config = dict(
    model='contrastive image-text model',
    dataset='photos with spoken descriptions (Open Images, Localized Narratives)',
    train_examples=203450,
    image_size=64,
    crop_scale_min=1,
    horizontal_flip=True,
    translate=0.06,
    tokenizer='word',
    vocab_size=4585,
    loss='softmax',
    embed_dim=256,
    encoder_arch='wide_resnet',
    encoder_norm='batchnorm',
    encoder_activation='relu',
    encoder_depths=[2, 4, 2],
    encoder_kernel_size=3,
    encoder_stem='single',
    encoder_avg_pool_shortcut=True,
    encoder_widths=[160, 272, 480],
    text_encoder_causal=True,
    text_encoder_width=256,
    text_encoder_layers=10,
    text_encoder_norm='rmsnorm',
    text_encoder_norm_position='post',
    text_encoder_activation='squared_relu',
    text_encoder_mlp_ratio=4,
    text_encoder_head_dim=32,
    text_encoder_fused_qkv=True,
    text_encoder_bias='all',
    text_encoder_qk_norm=False,
    text_encoder_parallel_block=False,
    text_encoder_inner_norm=False,
    text_encoder_drop_path=0.05,
    text_encoder_positions='rope',
    init='trunc_normal_002',
    residual_init='none',
    optimizer='normuon',
    muon_scale='match_rms_adamw',
    lr=0.0057,
    momentum=0.85,
    nesterov=True,
    orthogonalizer='newton_schulz_5',
    adamw_lr_other_params=0.00073,
    steps=10500,
    batch_size=64,
    epochs=3.3,
    lr_schedule='cosine',
    final_lr_fraction=0.05,
    warmup_steps=1050,
    weight_decay=0.2,
    adamw_weight_decay_other_params=0.01,
)
Rows from block 2 of the image encoder of a small contrastive image-text model, named by matrix and row number. Rows with one number belong to one channel. Each number is 128 + 24 x the weight over its row's rms, rounded and kept within 0 to 255. All counts start at 0. Numbers have three digits each. After the name is the row's rms in percent of the matrix's.
After each channel's rows are labels from the 100 images, of 14976, where the channel reaches its highest value: "patch colour" is the nearest of a few named colours to the mean colour under the peak. Only what is clearly more common there than usual is listed. The data: photos with spoken descriptions (Open Images, Localized Narratives).
# convs0: first 3x3 conv, stride 2 (encoder.blocks.2.convs.0.weight, 272x160x3x3, each kernel summed), inputs 0-159
# convs1: second 3x3 conv (encoder.blocks.2.convs.1.weight, 272x272x3x3, transposed, each kernel summed), outputs 0-135

convs0.114 099:099108173114211107116152127108121161118138134126135139137131144104150120087134113158104124104134149134155167080139106093160087169179117154115117122127135122114142158114105103102101132107150160164129122050102130124106121152135119085145140141154136129135136145107152103140115115096120125098138095105135113181159138117116108130122144134117117102077124103135106177121128155165107120130133150113095123103160184115142137107121114100109097160131078150146135164123152147118137127108108157
convs1.114 104:118147112115113118104134101160119126130106100135106066161134148083131133097090117117114135140094120142116138164105156174120102150148144176123156165135122138122118132096104118119114116119131125125153101098143148089135132103087128080115119099122142071127108079174154120149128113136124114138195110115156134117158134149089117140158102130135121122124181112110151154115111147137145097103150111128110124128108113114
patch colour: black

convs0.218 103:131138080110131138131164152095161152110129139137120106167139138157125116117120126116133124103092098101100138132124181140156101117125145135151117141186136130183134148129117118133142162108136123177110149149146148080135122128121152164135094099124121127097111120149176145149107097143129132119139117101172119093144144124169141123139104115115087169099141120101105133117123089150116125135167125085135133106081093179133146116094196177131143117128096121155100126097138141186142130118100095
convs1.218 103:145151127086123132136131115084099123120107132090112128156168131122113095146119138152148105133149162110154183112135157075130109141118156145128146145128108151126109127120112098122087126146095129100122120156144104143162145093085163135142152132148143169129079168112132111138157100135137110096101128141131159114112125110100130106112118142154118110112101138129106154185105080121122147120165175154117137149127105168
patch colour: white; pink

convs0.14 108:111121101134129125135145087116102111141109127097135126139143105175142160133097094166104111191142102087106120194124101103121129118123094103128124122133080123141142120114131102126182087129148130114110116123135145099111139096133223138115148178133109133170125124135140103091104123142142127123112137133119115123106111141149163129117109165137127170133180140131086159160128134112099128161153115156134118078132129115140108131117099109126188123133179130122108119139085146122123130082127136
convs1.14 129:175141097153124124136140167134117215119143118146127144129161130130116108137120120139139134163123167000115101127159150126131156159136122125086095136129117128122124143098135143122139109134112133144132117130121125119104102138177167090144144128130132116139074126127074083179126164131126187142164154095115152112126125144115133130106134108115119133147103122148146130108140119119136121124153099127136135129131135163
patch colour: blue

convs0.100 085:129132118124147081153109152104129096074104141143095121131150118131098120165127156163130103122162127088138138157130101135128148194165160152117121102125114117153132102123159100123176148135076111104130105147092124131088139141113121116118124110164151085106147108105085163081167154148142123141136071099127108163115125160098148134146098103129132125133134111141145151147138100118143173120120112123089089108123151098124108157107146098117110145156183158078116151118106111103117111130127112
convs1.100 100:124143093120138138092123113141108096124133122146129118149095118173136159094126154100097087143140145141131113142089103106163110160166124122121158123166128140089124151128113105159148111133072163106135130091100143140147159125139139099132142144128119113116108144092096140143151141099122104166135122121129138107101132099083133120119144135170138118118099109109100137144127111142102102146137129105114150137140107101
patch colour: grey

convs0.30 080:119144125129149135123159162163132114106141133163089148124121125112111160110118122104141172121084116151099112133137161124102105091117084151140099128116108163095130116109063144107126090118150093154086146089107152114172102098168109099104115098144140118129153139124133133134120105154138089128127129125098140122186112123090112124105138126121110172146129152130122102155175111143158117154164097163123117125187157154052082121115134144131099166103119123125148113154106138139137109122128130
convs1.30 084:098110121159075160124104074114119135156166146085097157157149119167165147115114096136142113107107071095117163104140146162137123088120141125119216112152125121152124093135131176123104123123103108147094067142121125142143143124110125090143139128151123126122111124110110102131106099103127113127159124090101130114166173130138120145122129144104141098145154148149108086129159113122104128135111099170124138095108145156
patch colour: white; pink

convs0.55 093:092145194093103105123130155130093124154155149154106100115123101123172146124144165129118122152152091111148114130122153106161086107154123160120146123101149124126147120125101126088143089144124131123117108125103116122090139163122104145118096169129126158146148127113146139145109060111127136105092120138099134190120088092136122116140120139129099132150112139118136149103139134111137126131132105154139102101161134100094136139091116105081137148146091119106159186105190135112184144116171116
convs1.55 103:118142135077075158114116126140132152107115134096145151134122121167161116175133113125108126138154099148107096114122096184155168148147149122117125145126129074103137100149085088126113097123112153101092137122140108135140107167120159138145102141092116087145116136159218122161160105137123113133132105101121137111132109115153118111129135119149106148089149073120132170125119114145145108144107130198141118132114103146
patch colour: white

convs0.23 094:133194184128156112126157151143169153133092140139170108128135192123138083106142108119148130140103101158123112144121164131125118109143116174125146100109142141120118129099146097116131078170195152130139090121087124149119136121143146090121155128152137182105157106155087151114132139167149135136130128120093166106149131112143116125119119110133123143160099153122171080149115148143111171105107134144125142179125124135118138162146131130171128140147136106093151113114167119135119107149101116
convs1.23 093:145146149114084162144134113140133112167127121138071139145168111106086173143124150113125110144150085116108127129143097132138117103141110077151141098110122116135111163164129135138128132088123175143119114121110142150113086129080141109130133131140104111121085042107115134119099093133129137145081085127138125121116118125158101110110086100144112165115132157124091143169105129101136106109098108113079151118148135097
patch colour: grey

convs0.241 095:143150124129112144117131188108083081107147186162119137163137075127132125089121141142147131125132140072129123138152138149158147125087110149109133092102145133132135112143135112104120113141123109152122149140170117110128142135097078137138168098179139122155119091123158144146158121101108131100138099101112133132156114091143107131147144124083120161131119089130128098126128120128107130122145143137132142150113073174133131109114210144078166132127092089100111178100138136136152130126145127
convs1.241 084:145142098100101126122104145112110122131142152070107128159119137165116117101128195140153150144122170067159115108136096099115087131136106127113187125124092137116122116165155094114110139144134131131070121151141135133149117122113145106135178105116141126132099176162111126137119154128090118108138146129073129182120131162155136095145127137111112144132137104141150145104098091108106136151112115165104089103098115110
patch colour: white

convs0.245 097:115150115125123152140105161132112151126127153107117139095130184144122106102124143123132165121138118120115150096154123170145068148097123124088128101116150110130137073137116121156129141144163096104109124105142159109119093077100169110112102102151103150132111099109138137100149162157169138109150131122113160147127121095137158116110101097131111129157120128095193159079133097124157144132137122135121120117155122162162148115101093162092090106106074136162107122113176144114175111142121140
convs1.245 085:148170161091153136147164130112170093095122161150114120127168117163077098137139113108095159095171197155171095125175126152135142139106117125135141111086102082081156104123134108096134144118120142126122097139146152127141071121096138119117134111133142098149113141125152116123119129155118140151150113077165107135105135132116190082138140134092092139105094123139159151182143154187132121136100123142134129140135090144
patch colour: pink

convs0.48 098:126127110120183183170117089115168114118184120129130129098132141108164121134128074126130144152163144161133122120108156122113130116110127128145116109138123099125144113111118092118133144099121188154116124120146137100143134099134126102134094135128163088142093127097152114120118146140141134101138109063095148144123131077141121116143131122102149147160136113129187109118054096110157129107145129163109143113126150148142107122142129122162127163109204134133157118131101137182116167109126110
convs1.48 112:153100117099107154134145092145126136105126141118156061117147156121117104132103147127173133137098178089101162106147136105099176162117111109110150115090115108128119148116128164124124136103126113145127093168153119105108129138088172150166110118117159147136143188092131088072098138085118133089091114135117143130137139127074129148150118175114150140126144122126100145095137122124096152147126095047126160118089170111
patch colour: brown

convs0.4 125:132142125145053070131118114151086107153089116131128125151162155088104118132121108122134130118109069136130153141093111138100169129120117145110123165139089121158123139122105120110134140131145130154137151165136180168100142124090129106144157145119141099173149129172152120135107118130124159153057091115118133125139092125111125124142139163106130135150146121103107107172167181159104152149138133134174118114126146138149119163142105124087134094133120079107164107134114125100128118143150101
convs1.4 104:151120141145117126126092112108091104114147153141129120131143100161105145122132112122114170128102105041160114136170132122109126067145100103111138140110133137114125129154137159111117138116131156052149170134157137164141129123149126089086199130126115125118173119090093130127144137104127156096103134138128105138112105111148141117129152128106101135113117141113169146148136101145136110121122138164148074131186125102
patch colour: grey

convs0.238 081:076117143114106193104096115106133087121135148110118166140140116157131123127100132106141153113096136126144092107108118122137087147093157147100124156153144106159153158156095128127145153135146164093124130131104107084095141117136120153158210133102147098078116096118147109169096117152074137116128124138138142134136104082122145120141137118131141118127116196085149162138130131080118170165114130118127117132122141171110135100099122110120146137142117135098147136116129093095168119130135133
convs1.238 090:135128119129118109097108138101125114100136105117140103094172089142134126164133123153143147124079138154137132137116104137133137128083130150121123084140131125134117071118129114102129142129097124086120123119124151150142087159110135177118104104103170098127116178141126120165101169172109111121099076129110136152110106104144145169127150140100161107106088121137152178083117134150150157128099115164120087198128129174
patch colour: white

convs0.105 096:103154137139120159137121146113176182146121141123123144105097127133130136146130126118119136114122193120123147142147207105115115117137126097097114129121090150103118126137121101109098185128096151132144116196102172118115109149078123093117104120161101111127145137114158109096118151153118127141126104112139155152162125143125132104121108115119111154123103100131147138137116105171094160088161106103079075150123138188098158129144148144146120131109125089134169115147157115105144127161104123
convs1.105 090:109134103157075109090130118114121108168106127095103101129164155112119118121135091134106124109091157140098176138137122127091142152138145105060131112113094122139141132102116136143109099155153126141117117108120148115082072127118156107125147124114117091111092084155157125138109106124145109101135136114114135111129155124113114079136173138121142165095158148135126103152136122102143093114125161104122121166133102143
patch colour: black

convs0.197 083:177176169144076154114176099173129110112165127104136129119127126095193134148176126116102145130137095120144111145134121122145113120079154155127116133140089111133082142128179147121141162143163093121134119098171113121161141132100123110150125160117141181156111111122102107120124113155107109149109141152112133154126124148113112128140144132138142094118123136155143124156093113131139082143123144094141105104131183106164103119123122131145156117120122208120152125124108113103112117077115130
convs1.197 100:080117138149122123090099125119126114138121109175105171157127137159129135133079132127105100135148138134115093098101127186128168144115143129150137142157129113133195105111120115148123110095130143132115136113132168131155127143186118141135136152167132061115132121172169125114153124122155148103104102122126108150137144095144117109091128126149142125086109144140105102133123134109169153105111142101133096107100119119
patch colour: white; pink

convs0.174 086:197134139085159120138157119152125155159133094147150179127145113120097131122146129119127115116118139091147138129140174125145137106163165112130072136118085098117122138124057133139129131172115114107145145096152137126164188116135124109102119122106129122124104152098087132116116163097130112161109132127151126115148122151117113118130129179107135149108140158111098122086097109123127113137143117100117138108132194154162128124083115113155181141118110144086121105092107153153136127097156160
convs1.174 090:079092098099110139121152144126122122142137142109121122135129153132142169117115138116154131105157144116107119111093131132137138137088129140120140098155136125101080096111098130096087126139161119123146132128141121128134150140134110082119112123139133116106096086129207096153126099109107103140107129095156119133122130126090117149146139117152096095120109086140071113147144102126152155119165124121140138137179149126
patch colour: grey

convs0.63 102:127107092124171117136140086158136131136125131135130139104120180102139101161128122102141113112150136113086100142090118135156137099099127087125164108093142137110153115131090145107141123099094118119121132123126116127117146113174117149118096132146129108151122116099131098110154106118083104140132163110112136166093134122134154103171107089188128109166139139141159102187131151064189124175154139172142152145158162109117120133110125146148140153111152141125138114137091122081113084122109107
convs1.63 098:121119121125134144119144120143119103130130056138102120155121135108128160138134109138145125138118145218102150152178140149117133104146128130163146104152116131161140078105099136128172137150090108122156132102142118120088124160098172150152159122158119130136221142118138117099118079122131138110106121108086120080148116166145116143130126096089094118087132141111143140091133175154151141140132106107110126096144102143
patch colour: red

convs0.72 089:137159144142124148137155112128135112127163092134129110155114106139144140114125108099104163103115087140129155091113162117136097090149116126227106101143121078126132099128145131128172143126134177120129130116093158150157096132163105132146128155094129148180160121135145147134135163086096144117144137147147153114139149106118129117145090104114139128065160118095155158162144145165106185092126118122196105106108144129132116091126135164143131147135153152145125122144134119128107130133135124
convs1.72 097:134154166111099142125148119126109146098095144112123152110134102136140115104097125147125132128133129132119140112201130133148123118097131131145164117122091147159112087130122181116091120139117119120132109111101096080119150166107164146177189127123117112125118135090119123095073098086129121119060087147092162135158137102094122150147089134108115132125095190149111100142151111092132126113133132139095123122119194138
patch colour: pink

convs0.212 093:128148148124110145104094185102104126148106099175142117154130106142114141131124095161147130138093124124126079134091152109166110174130133119084100082135101090084110140113120119115160127150157148140135128134095104131131124125109097141073152100148121132122110097087143151164117101144104107087132069111126144171158133102142095118158126146125132106148136144117099167119138131097128132142120119118139154115179118144167127145111154135132099103116083161100158117105157133155170108163127084
convs1.212 111:102130150111102096093115109100146130133133113136097121107151109193122115091129123117108140139105087123193130107135099183137124127122152131101119121153143146140127102124156119111125104124131081074093105163099123133110128146080168118160134137121130090101138115152138127129153112133110131120153123124112113147148129144142153128147124114122083107140122139113130152107136097154151099124078097173119136115102126129
patch colour: pink