config.toml
tokenizer = "word"
vocab_size = 4585
encoder_depths = [2, 4, 2]
encoder_kernel_size = 3
encoder_avg_pool_shortcut = true
encoder_widths = [160, 272, 480]
text_encoder_norm = "rmsnorm"
text_encoder_qk_norm = false
init = "trunc_normal_002"
orthogonalizer = "newton_schulz_5"
adamw_lr_other_params = 0.00073
max_steps = 10500
final_lr_fraction = 0.05
warmup_steps = 1050
Rows from block 2 of the image encoder of a small contrastive image-text model, named by matrix and row number. Rows with one number belong to one channel. Each number is 128 + 24 x the weight over its row's rms, rounded and kept within 0 to 255. All counts start at 0. Numbers have three digits each.
After each channel's rows are labels from the 100 images, of 14976, where the channel reaches its highest value: "strongest on" is what is common among them. Only what is clearly more common there than usual is listed. The data: photos with spoken descriptions (Open Images, Localized Narratives). In brackets: how many of the 100.
# convs0: first 3x3 conv, stride 2 (encoder.blocks.2.convs.0.weight, 272x160x3x3, each kernel summed), inputs 0-159
# convs1: second 3x3 conv (encoder.blocks.2.convs.1.weight, 272x272x3x3, transposed, each kernel summed), outputs 0-135

convs0.252:112146126130160164124130131134148200113133106123111130136138141114098133102127111098137088081133146094154131146154144127132167106201158143144088148167109104102133109120156104169082139140113142127121105121107146115115128131135122113117121143141156149111123135104103112122123195116143130164082140119097114151150115119130129124118105129136126124103075135158219135108082134145126158120115127086131131095122109145147123167143137125112134111115192095115151106137170143144152149160134154
convs1.252:131141071132091125121116118108141129171129098115114077138113148156147152134139105115097128134104094119089131123122111139118121108182139127104163119125116136148125155117116170111118100114107118149159105125089120095100111109124126127135145143114130098131076106124134111113117069128127087122124079100158136135138126123093114128118121111119138132119159109108103116116164088119157122138115122111121145137097146164
strongest on: text has "lights" (38)

convs0.217:120098100127093088127129120137129143170109135165144122109130134146118118135133105113145140099146110143148135130141098101107116168105114154126113137141137088146108139170134135136173109102140156108129160091101130143112143104137119108110103076112098100113095142100089110110112152119189096138137099090150125103147167095108102104164100106109103105133118133117092110139121071119127151083147115128118110108178104131127123107122070096111119153121087070157118166100130139165136162094101134
convs1.217:125136166098105134137077127098110158138148097112116148085133136144103161119136145097106120135147089164125137172076158113117098119116153137127096114087109113110117110111131107167089129127138137067116203097113082162126137128109118107118107148157147125104085108139137142092106186102129104158112097164093143138083128138141108151139116167125099132123093141149124118166122147126147109118169095144119162109155124100
strongest on: text has "people" (51); text has "standing" (47); text has "sitting" (38); text has "table" (36)

convs0.136:157136114162174131110146113129132188105127123137128146126118152166144141097121134126105140125110098132117139156135177123139153129126117129114110135152110124147116149160141116110146075143114093112154129114118123124130119128146162086125129138143139088151104124133178128103072110121141132140099148135143093124114187142164122131143140126092076136116113077118098159170141168168100101143097139175152095111127228126122144108148147124165130111142102177128119107121123112096145106142135114
convs1.136:124126123181131128112106118161131119125134154158127117121139097115102067120137111153124110147121128075137143119111137184127123114094108131111101111160122111160145173096097116083123078137107125095140112111110118152150119107153154136126130110121118129085037095126079174114131141137107165126175127140136131126098084107114119101114165152115112125135107120095086101174115129132124107116137121124098154130127098135
strongest on: text has "standing" (50); text has "people" (48); text has "holding" (38)

convs0.227:126126134136107124132148139103120083102154107138148101116135120125133141152169135117110105153133124141134115099156146136129111155127102165114089182170094133125131124177136129085180105123105108212111162152109140097114126120130093144130090160157128107119131128127111110105158094187106152163160096131138134157168124121122139153136113120144124168135123128121076135092088098131137105111141131171125142161156137147165118122154109109138155109170162083127109102136090148129152111162148113
convs1.227:088096101140095115104103118109138154142119126125105174116129158199124116122143138096155155146131106116144125120134128127156136154118122134128089117125111120132146105129145056134136119146155116079131121163140113124121104159100139136141125082102131110092116160159128110115161145134156117139121123146125115105137108137126154144133127138141106138107115107128127142135138135118131114109072033200138112120166103096
strongest on: text has "people" (43)

convs0.154:150151124117240096126078127107096156103085139119134124138160116132111099146099110107118110133130159129109141145137138121139143115159173108099129130095121120122130139125099095089140103161156164128125114113130171154119135104153159119114131124127130147112124096135147156102135109100121149125132099108109161187113112114137123115144135094108100154078161118114141110138099151192113129101125103158120142141158138158150120151099116104127136164086148114107116171128149078120137098147109132
convs1.154:115116106161138132107160109126155156132187173100126043136153125048083126121096116113130114118142154129137143141130147112153116109183092145118108093111093103120142157123117106118135114133101121133128111119112121110146146107088108136082155131140118124110079170090121130108108068153112080144156125100173129152116088144099133124122110101118111135141180099139082129117126124142132119124117103088096139148095105108
strongest on: text has "holding" (38)

convs0.170:130113148116195108161107093158174138153122145114155146104150168089100122121120125146121118159116129129132157126112111132122098122136119153100127108094139124131152176115108128113156114116127123112139108137107147114129124103100193108113105110143146082090085131144120110160097124086140137102128125141146085122137118133138085124141133120077144157129199135077126144086109163165104113141071137088124129096126153127114149127164121136121124118137135076128077123110166093124138160125128105
convs1.170:096097117126101127104120127155113113125146134106135086150140091069125170124150126126104132098088112072124099132117136137130080138121151141116121130087170119134141122145116078150095126116099117102092138125082163113167150091100110131109105117112133135129135090116145114125078107108117071089166124137152122158125119131168160095109105127113141133085150153131131156106123147107153132107139138156134135114097098069
strongest on: text has "people" (43)

convs0.147:101102103135212178131132091078122154105160109098105109111106149095136137158099147118129104101108151151096099108130135160121103097114141081156098122145106148171120125125157129145110118123116140134095129128097092138127154116146126135099163165111132130114145116084101105126145123124114128128137105144156130144127134092117131140129138115148082138119124159117107102178153132125118179075133112094149109147122146126094105124122204116118118117127122088136127072158120165119129123160117090
convs1.147:146143165119154123134093073135132097118113070111138123067103109167119134119118139134144150130112117218090173116140140130131120125146122110116135120166128137151151139119158137112087138100116136118109121147135132095109127120135129176106100119126109141145149190103157100120090125136155084128099156164093106154152127104100108096113118134157137122118115141136146133177127108108125126106088105131112128122171091143
strongest on: text has "trees" (57); text has "plants" (30)

convs0.88:114146115146172142106122111128141121131163157203127148135098163111132129116115129128136098106116138114170164105145155131128165153142139126156094139154099122135164153129123141094176108141118124108157097117133138212160141111139142123133168078132164142125129123103155125137104149142131139138113132103157144169108145149109093130157127110110102149149136137113178129102078127107098160170123144149155135137155126146133130137175162169160144147136167104138107181146147088114147126134120156
convs1.88:133085166093110176136120147128122163117141141116133071070165125072120156103134104132141147130162126068109131144099138096121107109129130136158119101100101123123141134128126169133144113107123121076129120104084107145124118128065132108150130107081116096119074091106172194111106160111164094160135107151162140111141117108124102114120123118121112143144101105141110133124111129147152116105125130096112065125110117120
strongest on: text has "standing" (46); text has "people" (45); text has "holding" (42)

convs0.168:114139114130098144112139094110107147100164146137101100138135180124118096127109144156128115073088133165137149112125148120110141154106067121141110141117109115132145167139139114115114127111117160143120173087142079135122147103141120111133118067130140144112120094166132146159122198154152139111118138104120119096130157140106140151106104144128127145134075097143177101059101110152117133090137141139142143148164133135113114100136110114111102146091081103139114188100144113126118116146116150
convs1.168:122113172144086144167141137083114163171141116156141113135145133085120149118128119128129138114137153146118142119116142142148149129078145096107137139167094151128103145102157153138145124111108083092098169111065120144102086093045109105143157123090130134067060107108133154118074137126119123168137083093121154134090115101138133134128107177134106130108099149122146125188123146132100097126123095089115157127099137111
strongest on: text has "standing" (52); text has "holding" (39); text has "sitting" (37); text has "table" (32)

convs0.50:079111135131103157102118140132110135121120138142149141121138111126149123135123124130109109110114122080138157100143130142121094095170121124123126108173101098127158164111137135149197192090121124143110104124102136117128102114148103111109129131097080103109119144112079092092153116111155157147160123116098141133142145129102143136122066129154107103079107092113138131127169114108120174126130119135138102163152159113125132061146153131082177161112133135101100152149109128110098149120121166
convs1.50:133124111101118152137121105122127132154096192129091191118091118129114186059143106145092146118137099180127141150104157108103097107117136141088148114129121121133130131144173145153126115122108145104137144132138107154146161145156146145151097104117123078104100123150174143118146158120138075126090097139109109124125134101068121148107099113155102121087118115127146132159118103133165084149132116110119180078142142081
strongest on: text has "standing" (51)

convs0.172:112106127150134138165076096099112123111125126134125146106118121083084129139134133136108145123182150196123139102144142127109114164084125128129149103113158087128143109121111123091109116106093094129135096110128097116126114112195136187117110130137076145147078105136130128121103154092142100100134129121083116175130100126124175130115123122104122146107132200110112158153121180104130125138130124101118143136158158118164134129134123126129117183145113100141128120140140177136127131154109106
convs1.172:093130167147109125109170029122147122118072068144116137054113088132135148184143116122112140155136109132080139096120138144150116114145127141132095143211134127138107188125128116126124124126124133163138125153109143108144159132175103132134141119118122124101101151173198101127084139140133165087161104118100108121147137122161160102106134148089142110127132121115149151157130164129126119097131106148098155127122126080
strongest on: text has "plants" (30)

convs0.255:163129120124106201105086090139112230147104106128137135139146101052123102115107083132135113141152197100135107150150133135116109148154132107113126127109127135115150112108108133133098129119079112129122151124153131138155102131129155129111070144129125117126160107107108158097160147149117154133108110147083098130123131123114106106098110122138104111131125151132099163074088120157156150104154114115112118123140119115142118148117153111123121101123147160122132130095139121093133141135078120
convs1.255:106093064158158150143123110121161150145127127121129100126148172074088145139135137119121108143088100112092109139132113126110159134122138122131131148102140113180142194090155110136137133112150136154139121113126123134128145147160072112126080148142138097151111123142155100131156096095120155115061135114126099100120139103116108169136157114152136107119173127121142114151156161129111136129114157066107181113085119118
strongest on: text has "lights" (40)

convs0.119:118135120093248120135107149133117167125122136108122121123123090113127114141111121111153088106127191121136119128134110182096144109137129108092129123129153152134149108138113124133117096118125121173113098132115128114116151103169160170115171135136121150140102137130117134127105140132097166142112133117163133236108129098119137127132137127129113080149125103117143109110123083176138125119167109156158114150167144125137137110118132097125128100125148109138097101133114124105110136139119112
convs1.119:107136059136164121128095071138133125120150148095160065132122154153116126116125152118125136088130102154121135138128132139129092114192129121131113113112116139144117150139127125112114103110078112140153082104113146117119171110163102134125136130119116129132137158126154095138148048156130079163102109128150089101144154117082113152135091121157127104155182131123136115175117106129136126125135097133099172136108099153
strongest on: text has "lights" (43)

convs0.71:121104134130156176139162146084153110154162134109128122151151103158172165134118127075138071124145137122116156120131122112130104121124190054106098141107071110124155129105152134126171119099116119134138114118129117150123146108157150142136151119112176128117100096132141178136143122129091157135120110124143126088137198129145135144141127118099121129118111068146135112114131128131102157098112155146111117139122173122126123139150149154127106149158156151142121121161095159109131164079103120
convs1.71:150131105089143142097121142134108105133118142094123089129146136130137089118100132136123117147109159095082143120099105077102094125124123123124151111134118120133134107122123181111148111115128123151103157136135136084132111123092121115136164134108136127125097153103136172105107159076094153128129142127059104113138118107112126137111104091142132111148100126084096112109108101160137093169115142096087086124104101143
strongest on: text has "holding" (37); text has "woman" (26)

convs0.165:110134109121114119168117113123109114123109134163120140117123168137095147113154112123113163144139110195117123119093147117114104107125156130131116108155123124118139106114141147078115113157121099135106131088134132137100158125220115157145097141142093092132126119123115136129120131107141124125119122092097132135162119110136183125095126143134102113205110143144121129154125150097126115133105114121107129123135176130155116096133127155070124157099084103118114117140163225099146145143112142
convs1.165:097102165102138126144144052157123128126101056148143160038138125160137138168120120108142138101123071144082122135128190131114142087140097115116136115170128131147127123141132129120150111127125116134124134136139131091105127109148125143123077108102114149115110108176195066117106142099134048132165114122105105143110132131110123113109118164136123116167070138134150132134139114104177099122074090114123151113122099133
strongest on: text has "plants" (27)

convs0.109:145124142112136126101128110141139119108126127113142136102104110167118108083117124145148132131151153119122108154111099126070122155091093098158129099094123162124124149151128106142153114131117106102117116158165160109140130095107112113089135114118111130157104134120112136109123146121142130137146135121134137141144104161131120141206140117160135153079161240147105125090102133138136110106084177114156120130111139091122143115101138165133126133110075129133135103110100205117137146121132130
convs1.109:057112147087135137140143126104122119136058000164120163137087128093093116127136132126116104110138124169086110134163076110123156106093146132129146104164130145117122104141127115133125188094109107121144120182089126126149147141074106141122145138134143150133113156107166094136073133112114138132104154099126110140122103116150114123146130125137127130117128100115125090118138136138096112147117161134153098126106115131
strongest on: text has "flowers" (33); text has "plants" (28)

convs0.47:133110138095117120126136132143170157104107126119143133094127108137074111049110155116089142168144130154115109131122125125124104129157130134114144117123123118146123171090186118143131123136114150123120104112118133123106130096125080216102144126137106140140103103124114126110079111128135120110143149120106118156131144121115152107099108111126125150142147209104122116105161150154093130126071137125130131102116101131108178150129130129104110143115130136127092061131127195145126133162149124
convs1.47:097130189143113085131123116152115119114092000143125163091104127138124159153144152132123120128102127182094144143168075104123118104136108118116118142178131139114125121132134129131121139096112137091125110143117129130141129131108137180143097149111106149143098134137104083148103133120144041107126137146145116150118093144142116119123121130139140156198119109149160144120119122125143119120130127103108137112171109143
strongest on: text has "plants" (30)

convs0.156:073121147122120119104131137120149108108107107088110119167122118129112113097102151155132150174136131134111111149115101093109085117151112160096145101123116106126102119142089133136111089148121145155108115123121093081074135158160158144087119094129152135119124144123149153104153139144123094104081153194151110105127141130119134134120100115132171118098106111097145156134129116149111110119128114137121114155106115099115113112105121144044154150144135133128101173160096140106097076083112155
convs1.156:109091053111160190121092162116103150115112099121136136141125104088133127103109105142119125138130118117096089116116110105111125138141089095092115133086116132136078081129112087129115112107129126083133100140156138125118154150108136090142113109122123109135081157101083144118168110138116093091064151118149140101133138092124116132080136110140134138157150145102151123130170118106124090144097087117093141115140099146
strongest on: text has "color" (32)

convs0.80:121118112147172114117136101109162077069130103136112140117108154124136120123122128105119072150151136183122165129121149102155125083102173069119145164117160116129115208106150145136101107113108126092133130118162141182122128123166139123126125168119138155135076163140100121149129150094155102126115112140138120113098142149134132147150131144106129126142151110110173143114126136157087099101143111095160149130105145084116136102129120163124179130099148108130125088125142143108144131115105143
convs1.80:134105162160084098100156097131108163137094106112130125156104112102105168116102098150157128128103153073102116145126148083105115139122084121128160099141087150137129103123129153105094108135097105122140108127104108115158161090171155126115151131119151136102091078105094120085088117143147155147122132143118125154135072107150112117162146130130086070079151138135092133123127159094124124117099131119138094118132148127
strongest on: text has "people" (53); text has "standing" (51); text has "group" (26)